Weights of a small multi-label image tagger: layers 6.
Rows from block 2 of a small multi-label image tagger, named by matrix and row number. Rows with one number belong to one neuron. Each number is 500 + 50 x the weight over its row's rms, rounded and kept within 0 to 999. All counts start at 0. Numbers have three digits each.
Before each neuron's rows are labels from the 100 images, of 14848, where the neuron reaches its largest size: "colour at peak" is the nearest of a few named colours to the mean colour under the peak. Only what is clearly more common there than usual is listed. The data: photos of plants, animals and fungi (iNaturalist). In brackets: how many of the 100.
# gate: MLP gate (model.blocks.2.mlp.gate.weight, 512x192), inputs 64-127
# fc1: MLP up (model.blocks.2.mlp.fc1.weight, 512x192), inputs 64-127
# fc2: MLP down (model.blocks.2.mlp.fc2.weight, 192x512, transposed), outputs 64-127

colour at peak: cyan (35)
gate.2:409581485431529502483588517569497478520500574469425484505480454541507514543498571467527307520567582501544481509530391467396543469592500404477503511552529484585482500481489533463440453478509499
fc1.2:549425440466553442508607434508513515459493536513536497433514493462496459472508528503555525485506433511554502437458446479497466486442577444477483535523513493460499530574621541484555589452494506
fc2.2:480508444441542445490538417508531482556513431525472500530451551544534515515362531463497439523424435580482473462479532500538540547583565459504569502482543555495495456488461447458500526479502536

colour at peak: pink (31)
gate.22:517418475484462499439544403461523485448512450442411565559515528591410425533626567527508614512494506490501559537548508429573639468554406458449516436525488442414513482544500440502506473419507468
fc1.22:514510557521518528510553495451483453544474577466479487459518493462510490459539442509553528547492539495493554513597548476553446436445528429563523400580446499509434486446500467493493552488531518
fc2.22:577468434611441486500489491513501494381507513567422488522476487465561497491464456493548594482484507533569503530568541543467586418618442534520520475474534498473507480418437479584482475524491480

colour at peak: grey (85)
gate.424:490508510501447455518503497450414542479453460459540535516504516402552533466476478452562503471340484390525500586536530578431499556410511580482469438425422481483507529475427549471514512428518546
fc1.424:511495565506471551595435585433525567459577555544489509441554433447438503489443480451503499449506500518486594564460581525524581520579472529500595484495488532433523493514477503525566544487503515
fc2.424:497454511504473559496378413395528482683466376530504453459525501485538424543472518430486453561491531416562465471530504606477510478487507610475479502433587519472445550541580574500465433525466530

colour at peak: black (25)
gate.435:555583592478541487499531556527472495492440452544511518550517537427578565570472440470544482445537551493505487459597561433570529441458577521493458546479498513518472620502628510493502516494535503
fc1.435:543459527449438509471610546468490459603486483431506469544511563523465484478457470478413458568443534489478476427452509469542555523462595546540475515532493455493492376463581505539503486398603566
fc2.435:542508481535503418433424530458572442478498574505562485426473559511473481453439487365486540424548515473473503507591477415511490518560545550511503450498469556490438500494515520617559512429576472

colour at peak: pink (39)
gate.64:536520525493458450503548517554503595607520498567474576510638473464506540511570445490406460494518491606478419486545519492574577533600532529499571491458382439455539568540504496515476525546496517
fc1.64:497553538475405387461478511528465557459490498488568540472499481469483573514542477535568460450511531530565519496503425515580561421555423525497569500455469472462559515534587455421471483545454464
fc2.64:489475479522493481375467526473500503495449481524533552543498514492520495572466635537536592477473472499511461495545541444430524546408430510544495497454623517520508437508479519491517575515539397

colour at peak: white (36)
gate.323:571586496507587595447590526517478521564418553401534543482503444506477529626470441530467480494440514547525538518546476506507500553492514492508488520565513508565566538461566483460531487489510537
fc1.323:614568441532490394446493478531611459463531536565513524439505521485427463497458378494505498472504407515459492480517415464598521489525488537534537549509480554509432537498467532507375464524548407
fc2.323:475455510430475421470442481429506439455500468630494541413441506462582538499536466499576497511535438485507435564497542523500499513517494468494509478459425477506651521575498474551496515475488413

colour at peak: pink (27)
gate.498:463528536449494504548537449499509462468389498568444530482459551542436383508532624456515621500360458436492438539512497469522596509608608483489485398520451503528452561456547485464507475492458524
fc1.498:355567523509526530538497538527587496415378491498437532491502521536501475458547600478573510572371468534488511423513582513473521440597573440411446494526531559478482502433466534584473502453493570
fc2.498:523461497481485404497491601516520515584548507569593436524519588395526568434505391604451479581567526490528471476434493528555361503563457580541578519514461505479433534528515538438533483545519505

colour at peak: cyan (29)
gate.202:487437444570523519456542439446545449575552547530622537495464460505587459488527470579559515456456595555504501505522495606490599505485494509576388567564491446499504506458556527405570433445523564
fc1.202:577450553577513443537468453479488585544505489553523610500570556487542476430472448514511477490586519407598523534596533538502559446623439443480534527468503476536501552449475427470545509502588433
fc2.202:520640510525455505448488525560550463529499621489448591460441571548578557549544563463547500540527580552497562595420407501502453532463467508575474434503489548558507430551532523503553501491589542

colour at peak: cyan (40); green (36)
gate.377:556541427462546615508571482450523530506562500436508437499462462451520568523448488556440487488582490574524445516496454572462572472531489434487467474550483501502581603600561474534444522414523527
fc1.377:472398441542552593413580492520486449530534496359494489482507478467499534536501536500377444488643515492515511521525512447423550509558482481463543424540399451432513540605563503505522479434463493
fc2.377:509503453530416514510430603600548494463476532468487411508598439532586474429548435457415521601509457401433496547430549545462470581605540509588544496527511490484500543541506550418583498505458479

colour at peak: yellow (41)
gate.9:546536608516496445573468392514471491559547442551546490579459502538491527565478509604438592499437460464512547545544620540508524408454530483455428524499459565440493520548551509519560542446521608
fc1.9:531451564546534485582368484639449497435421438523524471535497444458510587420523519474510510553512479413502515537487529543474464519520514443489507606526537492452581493465557466537421503542562543
fc2.9:524541546470469543495542409520508451554523527479466430542444547591539451470507522490513560547467503529422486473510376510506496534433429415520505412532595500585562512501469556541626538434415546

colour at peak: orange (35)
gate.294:437455523471501374487525495570515498433471449517531506453439470615526547507538516495542463484560539459502568528469537500422534449593431503507534596530496527452543534440530515438596499534441467
fc1.294:436500428440469428581494514514518449415501508495503538427502516484478519528544522478513528521477608537496416471553477507592383546550572439447458444535488551534482571557601564491565504533424552
fc2.294:569433571512501527538614506517570559496549466478501452593582512484576476461426473477496460470485470473523492495424523422418474524516348574522531558542501460348519577491422485447480466499485503

colour at peak: pink (38)
gate.210:543428462487448370524450541468510498416514463527545489491549450530416578533431458422431417499496579450473534533492448534483571548482498553427463490530450487555549518500440475454487548464365495
fc1.210:552536450364450456470523503453540503485559525526405487611455605464476536506561449489494465483440448615606416496470532460574613540525462580522475460493562529492480422492470466434391470501503530
fc2.210:530541535516589526418465469491455426493520497428567482490506450495468495524459581523394551443540468491543473540612519516460433503531383586496491493525546462552476461543510546529428541434537458

colour at peak: brown (75)
gate.438:515567548480511471540509476387511486439498499406462451563597454408479523511487607474496464447486448484454554497468492477521569542451462493548561491448443468437445552566399497514370560478519477
fc1.438:485533482394508543473525546516504464562424456482495569558466479473461478515564527579520502519421481485460527478552543532481425484446481533444497478492452578579588455571526515571374466443564461
fc2.438:536477475506484457579492481518516526443541452540467492487571441510436583600462488584500493496450514486533431477494491537515407474527518502407529509577467532436478531460381538477496524594472508

colour at peak: black (88)
gate.196:415590508529489480567496509525465542495547497446496465458498578496476621544430513489565467414513550541500505624518469454464539439531548485445461516462439531464536458489550360580468577548511433
fc1.196:488424469477545452457404459450494567505524566523556456547556524553551441608581501523487495515466417526531493424498495525532542527539455510560337553537557510557450506575548528523485522416556583
fc2.196:454540492462468476578478439439456506479506507488498523441488557477504507485448498460546470510510467503440545481462534519555581498508505456542514500483410490579482420577554515514501587313550478

colour at peak: grey (74)
gate.122:428478583433503566500527533554431576458477483491626454544425551514561551506493538399528454436538581573542476570512548497478449535495432508481479536467504459467481461438506503438568503541487486
fc1.122:531448570477469495447513467540358476486574487547476547515459599465564523509549516537462513602453387518507429454552582502509629447437516565525486455586420413464448580550632500354461460456527550
fc2.122:485482548427500539538492469616521565492456453426605481579441454523488424486495477564517536416565521491495437463420530464483514478541570471580487431511526566599537513497466467571629494533506496

colour at peak: pink (63)
gate.91:491492491448502488470474463526549507547418538447426527478553529600416551485513539495514627518483423478474472515448469499498601513472488466554578501503547494495531484438419538510527484482480534
fc1.91:498535456551464508596486541508485461511536464558567485510537529500571518501542521488464503611512487528433455478524510565535570594553538513472512475445578455468572507425462408482481535454573541
fc2.91:511481458439544474515417439517506538544445564495435473573524574557482452558460494505575481457485443438532497454483499428541515497515561541505466453459411441553467540412480582432552463509535532

colour at peak: cyan (29)
gate.326:431462490482479515479470552483401467476391449475458534542519532467475551481480530457558485504530442507479456464477516384511437423509523503506466481679421513364445526501589514438489531457490524
fc1.326:470522483501495489453526532510426462394514529489401498546475466457558527583486608392557497553496478437524418458428488346464514472476533441566545512523567440521510434486431510529524472561439485
fc2.326:572498535493495411508493555529528484494560500550471595446473579552555487515484528517377502511477514459453553526500520499431475421551459556516500476454615485499543435498504405522471429548457549

colour at peak: green (32)
gate.20:444518506537536474579601398482438483413489518418465517454451591505538483596423479411416552477505489449497544491545369455461529451442510495433530441512462465436505547482540420373499462444478497
fc1.20:407435593572499522492494442535555500481516468435522417426496513389459460412435499494481574433543514533441522420492586423526559458508520487519547425438476440498458438509498492493469440471416481
fc2.20:493455472455438487552479559537534454545495529439618454466542466499536462472418532475499517569510560488476482497545545487512500497534439459443596508418499489509442565488608528505497493493500415

colour at peak: black (35)
gate.490:458478534523490578535455530601559517524556505538587560460488469483480561501528521503554532540522461481503504554527443560504505697518514526479544597495565493562457420518517444550518512559415550
fc1.490:488509470427394436548465599495484549491427486463451575468514441461530486527459532426534438430488528582575475541518522519513462423485558483496506490418595578430613556510486595536449476458582460
fc2.490:517552439494593531424494486399513486450508508453509507565463531533472453492472559464568510534480527521498477472526463618422478490515502522488499490453526400453515528393483510543515558524511600

colour at peak: cyan (27)
gate.272:445425418428537473527482462505552493547549602487558433432515547500473533471521472569433629459462484572522467412475507506450514576462557465500488435454524426532435445383430526508405491570514579
fc1.272:481493559525517475449473548600537534538506585552530556444412493556498458591489569499452450621447520544483388444438455471487566451606486406549539558517570544517495524493503493517466461506457376
fc2.272:449458476525515520563368527393477399540545474460543484499498526494544482418463459334601518446531521481505503458517506452556486548326558511498481408505442486553480445510465512429438542503542513

colour at peak: pink (29)
gate.442:565455452461481543532503542487460488485517483501354504456571400507568463450489527495422586490348448451471538476481576464423563541411473417513535414472476398534552502606470564482485526584496466
fc1.442:503436474459587451425503547519415449450487479474528530571387490450573559607520437433546587463450489544470454507479608478530486489468432489523427492570556485439507574447516525374533495517469512
fc2.442:543517533451549539566509484472530507506503541456478431405435563556396367514472527580513518451510504470566535466551549481510505514465567502485481569462427494591466488667550454506437461533576454

colour at peak: black (35)
gate.130:613523491544482455540519513571511494569465463442517490451491467532530498515447541507550441518494520556412539451409422525478527376477589490525484511583556501559435439517535445479443519446553514
fc1.130:496428435471573450616532469486532452475395485468476459479423450585526408491523599533549445521538462496536412448520416528608495483472451503557551489576479459559517488474503385530482483547475629
fc2.130:503488431492480510479423474551539566591439526509521435458483477455506580532475508483568396443476472473441485442542469447462472540423485574481494505479500516524493601465460496533498490517489535

colour at peak: green (25)
gate.188:521526508519540500475538465539629484423427495447490517419520531491411524473404503504531530466514437487538497573504454511511568463535470402479550498472438468533495518535403443452497520505543543
fc1.188:430418560543538690437583436491553481490534499440489484567446582488398567510491471489415509454553503440469507572544579532577502513498529497451540447425489476475506494448429512407548403529427557
fc2.188:448539581502469573500503456515528511566413469420465412489584579554499534494470499487402498550521560504441516527521613538511451543464411572479504548530616533484390489498414459427510453517434487

colour at peak: grey (83)
gate.117:465546478539538495589529439576524464413474496510517469325589499497551478473507534545538442449434512560522466481397494491476470487502549526487421523485548515503537517628576567469466508434417530
fc1.117:580477445433442556537481499457455437450490461466411462505423393506458529500510445472488539555520470515499537460513557527503524546378680450433469492662512486505453510476498565486497540455545531
fc2.117:538385549541526477454519419516586459481491465523471454468514529447511496535478433528425407493476454491504453417515505508482412535548588453443490494468402438440452380496544504466504412513378502

colour at peak: pink (34)
gate.444:471484566450447424508513526412548472406521588482346521535618399503515509496454487611487525508432469549518477478526483479436519414488552555536485542520461465540539463463481465420437496497508623
fc1.444:433515484551632514432536492586427592557530469425445523498473485440454572516433514484489498480529555492516443539505404434489441613465455473450455523534492460527559474435560497555485429561429518
fc2.444:495464510561536565500500507460504393552478497532559604422484550547478498533504565483508515492410521436493506507420497588439497458418520440461525486447511564540526552638436521578490452584486516

colour at peak: green (61)
gate.397:510503572592533524457472470313501475523561445408489511555419539524463444515425417536514500480549506480456452438566479523516459492469482461366530413568508519476485572482548522495468507418465547
fc1.397:489478509452521462587569505560544596457463432602464520330496588422502596468497458422536518487549457499495517455451504450521526473506472467433458471482473378471406546506631485453496526454535494
fc2.397:549484391518422501483439520513546514511486521394501500496590409521559390440487466570478498575615485533496439574557508560445482501520501488541569463514392615507525580454501541548460517443465524

colour at peak: black (48)
gate.461:566483610566485436616446511439494444430504518495505433507511456486478570483442564520525467451493489529479527534521475541495535421435513491503399516416560457509561449391441453437495544513495550
fc1.461:568513411395538501503500439514402514614481513459588505513433453501571585551504440539551561528473550496494525486574514522462482533548483459460493485572483563478506437531485469533547594477497476
fc2.461:405485514467505505456503481479535520451589503524557499449466511531452540540578507456475523534547424564432510493475527480504509432461491514536473455378510468494558514527329504552553602474490448

colour at peak: orange (30)
gate.62:401527525526438460465546463561530615465442592529452468492446472423534499587565433541502487583526436507506542467569441496558411509394455559487589565529471464543525524423530496538523401511504453
fc1.62:405458470596417475458453513501486478533463553566473528475502485537618572541519565457484511537575499525613617443445450425477435497545549507437522540502422410544470508419567464469476517574507531
fc2.62:481453427517526440464532575570496451593567494485421447495479485558554559439512491489517449496627474590485473500535544522464466492528534513588537463499527400457439594437458480595475540583525503

colour at peak: yellow (26)
gate.356:537522473508466526499480435447454489479507488423451429557545567540516552503512475522455545494486510506460607464528573476509481525488512523473529443528445599529502547397597469520557532483513539
fc1.356:515452508518543436519497540506499487498382470582473452536517457372494439520487496552459436504436579402471485502473425527497425410402465454515570598568441502556469624425548514492524402519460463
fc2.356:476550517518581571509471455477409499451550535421479434554541543559534596498472461522567514594538508479509563467504498397526522516545459522521457474541628506551577524551398565498429432516448556

colour at peak: white (48); pink (27)
gate.312:519490563465474444571536619450520564479547482496445520491480479479514425489392481434540531468528492534496430525570457534552509474510495500477559545623539478523448467501525453467509509502470509
fc1.312:547478522513533526490497509518507460596451473526585419481466511496624543471538468519525431507571485495571441515526510558463461501483528513411367486522531519447483525455544533477501671484416569
fc2.312:504496441486444570518500441591483551486469474511464539488571485373470457501515510515533517461518487457535495404436446601614596537446586471484587541558416478514446539478442446564523479482517612

colour at peak: brown (57)
gate.400:438546463572500483487535502395440443520579513492420537448538546525536452546459518459474569619569456507462484565506494437378425443511465455481487487540468516470410549491538503606525440547551476
fc1.400:500521472400484430554392526510429495466505489617462526413495450556502405571513573444589599551509474503490471519433523471494491478571487542490519422620543470442479525460486551473609570340540537
fc2.400:464446529477519466407518465551503515502500472504511497570529511450530550491511445587514426555544488461437643476448520545515527520623446533507542583522520496415456536498453438513507528549570437

colour at peak: pink (32)
gate.84:558509513482539539521538503524398509519537430549532466448409509436535472482498476522448606560550543496528496477532539443476510481509508537517504481420493479523398571475500578484479527475464552
fc1.84:520471398508460590495446558429458441402416512414396532523598463473521524500540517502545639486436363594413507416416577482537574534481509480503573494467525400501548514538385468482504525566429499
fc2.84:584487494505519560570503513443537503512509499450456533463461526419436440442480500479438574447493546562446468463548518437429488571463583444507497557514411510478526478542464549478530516579482489

colour at peak: black (63)
gate.107:416472529563552516457480484442444518437558491444386511488407497544559593404453550516528518475501433445570488575562505461537523505416483493424446389524556534480537516483419487509600501434543388
fc1.107:497598486398480488542525515622504529584540572392535394545478490514448511540549486524500603488409480536549553558543482474529551543409555511428482447560524488454451465545482574462548536492485463
fc2.107:496538472575552431582568548484572433476534443442418513535527494532504553418570524472421456423531412461484545550524557500500569452482417472501445414487525540520496570534400487499531543488469450

colour at peak: orange (31)
gate.308:545476524604450564537503486548543454574471394480496455507570480533514452564514481550430463460516369393535525463475494505446467469498506478483508452408525585500540500561525438496503488418429540
fc1.308:562527483542497433579427467464494449387433513533587453554503567516462475430508486464533544472519576467491440538461480512530590432509452475529555541555505586483479407526482432461535457539498472
fc2.308:477461538452511444445561450532531530597530560458478547449505471547458431571468434514512475494510428494469433504513583496548488486465519517506517502412527486510510466463417522534498571506534524

colour at peak: pink (32)
gate.436:544480522579505446514433496539523443365524434452494500458446469505485542507461521574458393489505457519402491611526385577550476477483511458439506556459565435439549471452473416529530514511509559
fc1.436:587502455536547447479432649582461476548425423466458477488488486490450490579507466561442553556510365567479552499569526491425482526503506499506527513497514555450479491509575521545502560509511521
fc2.436:486510477386469546503520514541539518441528536501546529470449502454500534436388566542540533543488465482512498494468371511508483591489454393506444518375532499548489541448488500515591533489483507

colour at peak: red (82)
gate.51:500579543447544297501481532498454562527540563517507492520445581422456514524572470510537527523442572435437503503532560532456494445496481451552446530461593577446440494491510509463477481576472552
fc1.51:490518481603490567507457452493499486408481465467442442559556483474534512604432478510483443458565524479544443591529439514551472594488586543487419536483446469542510472541488409637455468512475571
fc2.51:458559472513497513545454541509492477542421484430436517484605459512577467573516420461403485540500477476417539589533508518521533465478530493542446396526526427628428421580509468547547476500503476

colour at peak: cyan (26)
gate.398:533482461465560509577522567559526532558502528552504507491486485434515542560511535472447440508444470489501505494486521410499515508516579572542518465558444486424511406491592586487502513494383614
fc1.398:464490466553469527490512470533529523524538517493491484552495493445472483530421445566557569573481584616484463571498489546467546522395395427539480556499445527538479499569513524549532524538524450
fc2.398:532462531552431470580494473437526545436502537536394422574492436477491404483516507556541524470512415476472467505413557559542525553587554463413512497487491534456429599464522469442490523553543410