config = dict(
    crop_scale_min=0.5,
    width=192,
    weight_decay=0.3,
)
Rows from block 2 of a small multi-label image tagger, named by matrix and row number. Rows with one number belong to one neuron. Each number is 500 + 25 x the weight over its row's rms, rounded and kept within 0 to 999. All counts start at 0. Numbers have three digits each. After the name is the row's rms in percent of the matrix's.
After each neuron's rows are labels from the 100 images, of 14848, where the neuron reaches its largest size: "strongest on" is what is common among them. Only what is clearly more common there than usual is listed. The data: photos of plants, animals and fungi (iNaturalist).
# gate: MLP gate (model.blocks.2.mlp.gate.weight, 512x192), inputs 64-127
# fc1: MLP up (model.blocks.2.mlp.fc1.weight, 512x192), inputs 64-127
# fc2: MLP down (model.blocks.2.mlp.fc2.weight, 192x512, transposed), outputs 64-127

gate.153 112:463502540491468499507507522509449507523503466501520514523484505549488524506482517468472515514507473491480516507488501464500526493477508510530491522435483493502439526475514477519529505483491512
fc1.153 112:514518477509497500509489447471507522514509485499511472519478484514474497549514493521440515526498496516504485476482466521488552447484490538516523469457502495449524469485481497510473459434499504
fc2.153 107:516498477462511558515498543474507475445526511492459481522519509553484485492520496533512537493494501487518517508514534542501509520513518503467472480499498529510505509489487494544529541517477499
strongest on: class Insecta; phylum Arthropoda; order Lepidoptera

gate.342 099:533480482469507501515495474466542462514525506515503533495495510448463494507491508525465550506501467488454516523498462528496506511534462506505537508548520527532504559533436498526488496486489529
fc1.342 099:519484454529478468523515542523476525503505512454466536515502492502469472529538503481502455484506503504504539473523514446468519473504527541512496492492499525474493509512522526525525491500505487
fc2.342 104:496513482468547485514528510472540507475528500467501458483510457484484506501496516509509484503496498552521464498492495516462493467507504463495482530524502456514540518505513516472531535506504476
strongest on: phylum Tracheophyta; kingdom Plantae

gate.427 107:490524491541476518518546504500472535476515504486491498478512477529498492517486502478454526512501463494459493484544510546474476459518498519469526499487480478520517508499515489530522516481513441
fc1.427 105:513438511527468477475509470467475494480531531515494476506488504511514502524477526540486491534562539465489552512498471524492530485503490520512503516517487470513493510476551496522498485445488478
fc2.427 104:484494503468480513493500493517501491511493523509493500516496512503455502510504536464471499473430485533481492508506444512485527516501489446538478467521523496491534523488466518486518504490477575
strongest on: order Passeriformes

gate.212 092:508505465501501512518543553470496504494473516485528506481487496485512507523522494513513456503483519511470473499539487517475492494498501465535506532468472418505464476469492450458521459531456485
fc1.212 089:466474484495492472501512488511495508462545500490502467502515476505467482511453508506506496530501536504537493471511507492465494508449504479512557475503479466470476466514528449493545496475519535
fc2.212 093:475487445457565526422470508488514503474484474517483497481532484501522447517469485503489443518537502505532479466506502522486509496534488477503499527497524528465526507524515477532474496514493512
strongest on: order Passeriformes

gate.111 111:458440470501475544464502511498515463484476463543489485491559521530494529463554484497478492488472461473476482516471502521502535516506501499429518499455507500520536458442457506487513525486495523
fc1.111 109:518478506461553482549496534569479490528490507539481517495487483465491522516456526491487503529510486459490490520500493495453519537534519504532496478494476511473471513516477508547502488482513507
fc2.111 105:509479466523463515449525516468517515456440498521536494499504492510518518495561487517485470529478497481486474485486514525489531495470506528477482488461501525528501495516478558463501535489535492
strongest on: order Passeriformes

gate.4 094:472501488457525465481472523506503497495520490486492490545503470469481504494497556534500514509498506464501473517503454495515555548496486515485454516522450495488498466497509470471533512468510519
fc1.4 092:489495546446538518501545485492538468512501473531516506499495474494448514454510541488500462519517506493535491516493518528484514511483517484452527536467442506495527485532517485504521516522512497
fc2.4 102:510454533489504517530505500499485489519535486512522512496521466497485458529507497524492521520500523530498534535509467513442476483494473469484506523490481521489478475504456573500535478499504542
strongest on: class Aves

gate.92 105:487553504499469483462533515495509474484557483523553486529490496520444540477472533521515445497486508483518494505503503499481513460490475500465495477515493511482503483526479453509461458491475466
fc1.92 108:549523502463509539518473504522491498465496456480511529490482542478521496496483498479480492511488525472454504466473531488520502488519521501488508485466496535508513508486503473496488499514483498
fc2.92 102:484487493504515494513482505488490517506472469506471532503459466461466474515526580503520496481494510491494480534539479482504487539452539527521505518463494462489469519543482543524510490522476478
strongest on: class Aves

gate.176 109:514486468537509462508511535498499516518466547489532496498519498492534524501508463521472434493487532508498461586523530523462518522510498494514508502490481447517524483530466500513467498508475486
fc1.176 112:509479484530492482487455543489473506517510521512494533483485506517453506499513482494510468472474499526517541495510469513511464497493450503517545553492534473513501530495489447476515483504487503
fc2.176 105:392517526527471511455504513529494509492493505554507521473499514472503534490460543515476527516487535533491469488493466502514534485497514469476504483531488548475509496478491457505478490475491487
strongest on: class Insecta; phylum Arthropoda

gate.164 098:485506485507461509516501446524461512527467502459506548513534546498564541537500481467545530492483495485509509497512537463519504491482446490520454487506445433493478503475530494475500499494484498
fc1.164 098:527510524494515505491504493493461482472475462468530483498471485474461493476485499475484487455514515524486500481521539505459491469485539473472483473539468446520530526537587485475493509484469489
fc2.164 102:505493476444484507479498468498531475466481510445537469480504450511509440478475495473478471480533531528524517514531534520466516496515516495506510486481450484492537524483523526525466531533516504
strongest on: phylum Arthropoda; class Insecta; order Lepidoptera

gate.127 102:485504523487539487488534478510534507508493507455479504497481506512517458502469486525524515499515473550489508487486489488493478495456516511481491506522505495492493499506566513464482483496491471
fc1.127 096:500488503524481522460508495474469508529479493489526529565495506476486529530487462492551464499480492473534472490557492473540466490482444503492476517506479462503487581564495492497464532452486485
fc2.127 099:502507462489471506501485509472505479456507489471494493471474503550474480452544522510488509544469470502514492498497514513444563496488533474524492477519492528474465525470476536527467464484528496
strongest on: phylum Arthropoda; class Insecta

gate.304 100:512494475518517490536498510476488515459483506474450526486495472487546484548505497475517541522480542565505506470496495501472507485516520451504566471541460499511499442480490470458492492502503504
fc1.304 098:526443523419500521503517507498509462485515504517515488501472491495515501493495467530501519480512503498476476497467489500550527480505507500472489486525498474554546439524506495489521477451525501
fc2.304 104:482524490545471509518531506495482523508514528461482476496543500547524527505491497490516503508461473499503505504531537491523543507455481528542513522500502498486518543508493497501506503498475494
strongest on: class Insecta; phylum Arthropoda; order Lepidoptera

gate.144 098:498483526514503506510499529544571484517504489507488514484507448500481527504432471462493497440571494488513526490515483496529452466502516496485525498518497515459497492520492520508456485534466481
fc1.144 098:449515486506496514482504491482512507482486492508475470499499517483505494531512496479509465548486514492498517488501492519455513512484460486541463494519482494469485514509454485523496528512494505
fc2.144 092:488471489516478484492488511497473499480497445540529501499458478534515459539521478530541461503502483495458463534511477523432452503509498526536489457492537513493533517531491481461492487484501511
strongest on: phylum Tracheophyta; kingdom Plantae

gate.105 099:487512525481498492497510499483484518463504508503495529487512542458515512525494488509470545479520493519483503476450490497486505524518466495475532487490499466495457538527524508511509475464456529
fc1.105 098:490477476487485490508516520513531484503476485474503472473478508457480457530484492508525509526523548542501500523515449521492509442526482503497467511521548526488492561531545474466557456498467485
fc2.105 100:469501475492534471528496501482521479514513501469514536476569476523513491506488463493478507496490464521495476504467464501500480508494493506507478510537510533519510530479520513518505529499473555
strongest on: phylum Tracheophyta; kingdom Plantae

gate.132 098:465460519504516484463500542487533469475497506497524537439498586477530471500502521476439441567504527502461499508474483505492504531500501550513507492480484482500468494515533469522530524518497471
fc1.132 099:506450477474510488486425543491529490489499476511483524494480479520429502484549528482564504508478523545457470446493495495499478527503478522512545519528476473488526518513524458501497493501523502
fc2.132 100:516499487527551488485523463502507509516453526482512496538496485497526506507505517466478438493513486495482526529488479517514525494492515503502505546484546488517481513529547528540508511491541497
strongest on: phylum Arthropoda; class Insecta

gate.337 103:503521502513478550476454490515482492495521511477504490472501518539514524536493499484500539496499519520472469466501528476498510503468484496503467470492460542483446487485476492502484532532475527
fc1.337 114:524485509480493472521534476508528546498449443538555486470466454497490509467502506501504467528481481493498520508485495568492477493518487513504476487473576442496515518537488516482491475474485481
fc2.337 096:512476470522501477510483422481444489520492492477466491507532480531515498465525505485515521460456471449472456474558515464480524501509512466515498458520464495538508502533487497530480486495474531
strongest on: phylum Tracheophyta; kingdom Plantae

gate.349 101:504479499549480467475448495485507519528478475475487462508477511503511516484535487493530492461485527508511528494490470511504490525494523536467511530497479521493463484509539476513488534457504502
fc1.349 105:515453464523451476481489503514530525476461452512462520514484516491521521504535514520513523459527479515490538513473439532487540498482503502507531524504484478501505526476533472511478514454508527
fc2.349 103:511473501471537506524518526522481507492523530521511515477509475493482500509433513487488487587496515519481468497514507476529458493524497481539493478516520505477491499498485484477528480527542497
strongest on: order Passeriformes

gate.104 107:438504525467501461488494512534504545524486493532545525499495474525511523475513511514489508551494518513476541480459499517485480453522461525524498533510505495503465484490508511467496502499497503
fc1.104 103:488492502541495513486507468502488493547500460527515505524526453507505518493487476513466523529524472515516489508533447537494470521474480523526514483506506483516522503477487489510509516506519534
fc2.104 093:523504482513451522518462573494522459470470500480458466480496511564497458482542502492475512528454520484431499488515523559526515512454559496491502498540474517502463519507504506513506470483477483
strongest on: phylum Arthropoda; class Insecta; order: Lepidoptera; order Hymenoptera

gate.195 108:521481450483536500509525489459490514491491495511508457506511539470481480529466538540507463498506453470488507529496511511469514506571512505492499491552546532511472568486522475507516505462515498
fc1.195 107:484476482496506488500524530491490457484480490523473517481480489485488530496533497487525472518440476475476474524497515505520548526518485495524502505515561514535482508474467481530518489509503515
fc2.195 109:515538504546491546497499504540518518486505516469523498473472502503482506487512468523504517513547483503487513521519524475534487511464532523482510539463495455497477502543497482515496541508515501
strongest on: phylum Tracheophyta; kingdom Plantae; class Magnoliopsida

gate.301 119:457513537459509500504520530509467544498527504515522497466513501508507536510474532506469524510478533547510524537486474513497498544491503493499481510501437469514470481457515510484549521461503458
fc1.301 111:504503481480519523476485474513491480492460487507519498482516522480534502509492476495489457495520493489509485514526555504472485552530499521466485490471534518509501471549506494494512522553493525
fc2.301 111:530556550478504517513502508490490524503532512503499493499513508512503523520491535506500532519499528546526520486478502506505490543505499540498492492519462484507472477426520501443509518460515446
strongest on: class Aves; order Passeriformes

gate.194 110:516523497491465507504526499560462555544530488513527547503499466541520529493502523521520516532519494482469512483492517491497516518501474513504507466482520484500506489480502495487526504484518507
fc1.194 107:504510504506491565461478536504491464472492498490467463491461501526495503525462503509468495490488511526503488487463485502526495465504497476476489501505475470514542483512518488531474491474490540
fc2.194 103:503506488480541446543508466532482504498496489497516477510511496452514548475494468464476501469503498515479465529532533536509468537489499464492441517519486513475508512469467524453496505505481507
strongest on: class Aves; order Passeriformes

gate.38 103:478476507468484499489545484536519508514471501514481553449505524509475470492491492484486479545523517450464498530496509514522463520559512468487447490499508479465501512503492520498547530473485480
fc1.38 103:492474471517509501522507504461508473460510510529519499499536472517496491506483486489493490506509488472481475495557545519462515517511486523521458501516503512521506452467473435477491509540437483
fc2.38 101:537480534537525497500475524472529557474488514506537488501484474529514551461493500482508506489468489522523485463543529523513547471522492445500541503490516519535483534489514496513503521527515481
strongest on: order Passeriformes

gate.501 092:518490485490481510545503528526468460543522509508508516494510504447502549524498519518484576497484451486488487487508469482498535503528505517487517482446486530489501462532479516498518493504550524
fc1.501 089:508493522468511501471540532532496448517484505483495486483476514549516433510540520487512542540507502505476506517476490542512480521467513503498491494484498465537509463520549504436487513490482508
fc2.501 100:467529496475525479547521508511492459490536543547480544498529532477514544514524521512481504475500507509509518472520488484469531486478518471515438515485503534503528504486489528492500511501518509
strongest on: phylum Tracheophyta; kingdom Plantae

gate.101 100:480510511547475476502522488462449483507480507505477476467500503522502512486491481521518515558496487508489498505539496510471503495494454477525510502535489462514515493494506480541490516504521500
fc1.101 096:503541468521514501474484473478508459476437521539470491482491474501468504483532506480481496493511545464522453448521476575507486496547519469509486480528491475503530534526483499475474494519513543
fc2.101 095:481548536495516500524478514467501528510503483519484503537497460501505486495541513527494453502513552516452508503478461481520529541507510510526545453538501505485494514504517471501547545525476517
strongest on: phylum Tracheophyta; kingdom Plantae; class Magnoliopsida

gate.367 107:484525512547490501459503486485565546491529482494495498474502479547541488522501462537531482514478511506540486510465480516523556518517496472463496487544471468493468474454548510522487491495488494
fc1.367 095:520492506479506510561526493451467456518515503466519520454501502506504507533457515470494497531528503522502472506518502516478475486537516506562503493490529510496492484502482520498550528542496465
fc2.367 102:478512514513464501474497498534549510455476485538488495511493522507520487526565500512496500462475487463512534475510488507491532521491494478458534536476466483502497523490510493490466471484472498
strongest on: order Passeriformes

gate.399 104:537530500476552452474494495508492511471464510489515517474477492518506517554474477515496495491489474473523495554485455508494475508481543547503542492503522501539485511523504507544475508476480481
fc1.399 103:500516518470504487556491486493489536497463478508509505444477503531515535517526591474480491482540503523506514482494523458464496504481498539462521484471530508481534498530502545521518503484487510
fc2.399 091:467543478504482525524506498448482511506514523486536512496533486533511500559480464507502530489476507528476496478533490513505497490539473519514465539553523527529462507473503496514516483512520546
strongest on: class Aves; order Anseriformes; family: Anatidae

gate.375 108:512460484467509460537513500471512450484510502499511500505492446491459511519512496521481539515520546517511521511517505514513535528483479506520478500486493486475511508529469516480513541474493499
fc1.375 108:484505502518489517494529467528523527518515476475472491538472500482487514479508505516528470491487527501501577485512497504515465481494489519495543503494512559516506509494483491544512484533524491
fc2.375 104:486545486544507503484511488503496534456473487537529539486525537471509523512478499523532503508493483447474461516461483485517532496496534539470528466498538518507492512462513502514502490479510539
strongest on: phylum Arthropoda; class Insecta; order Lepidoptera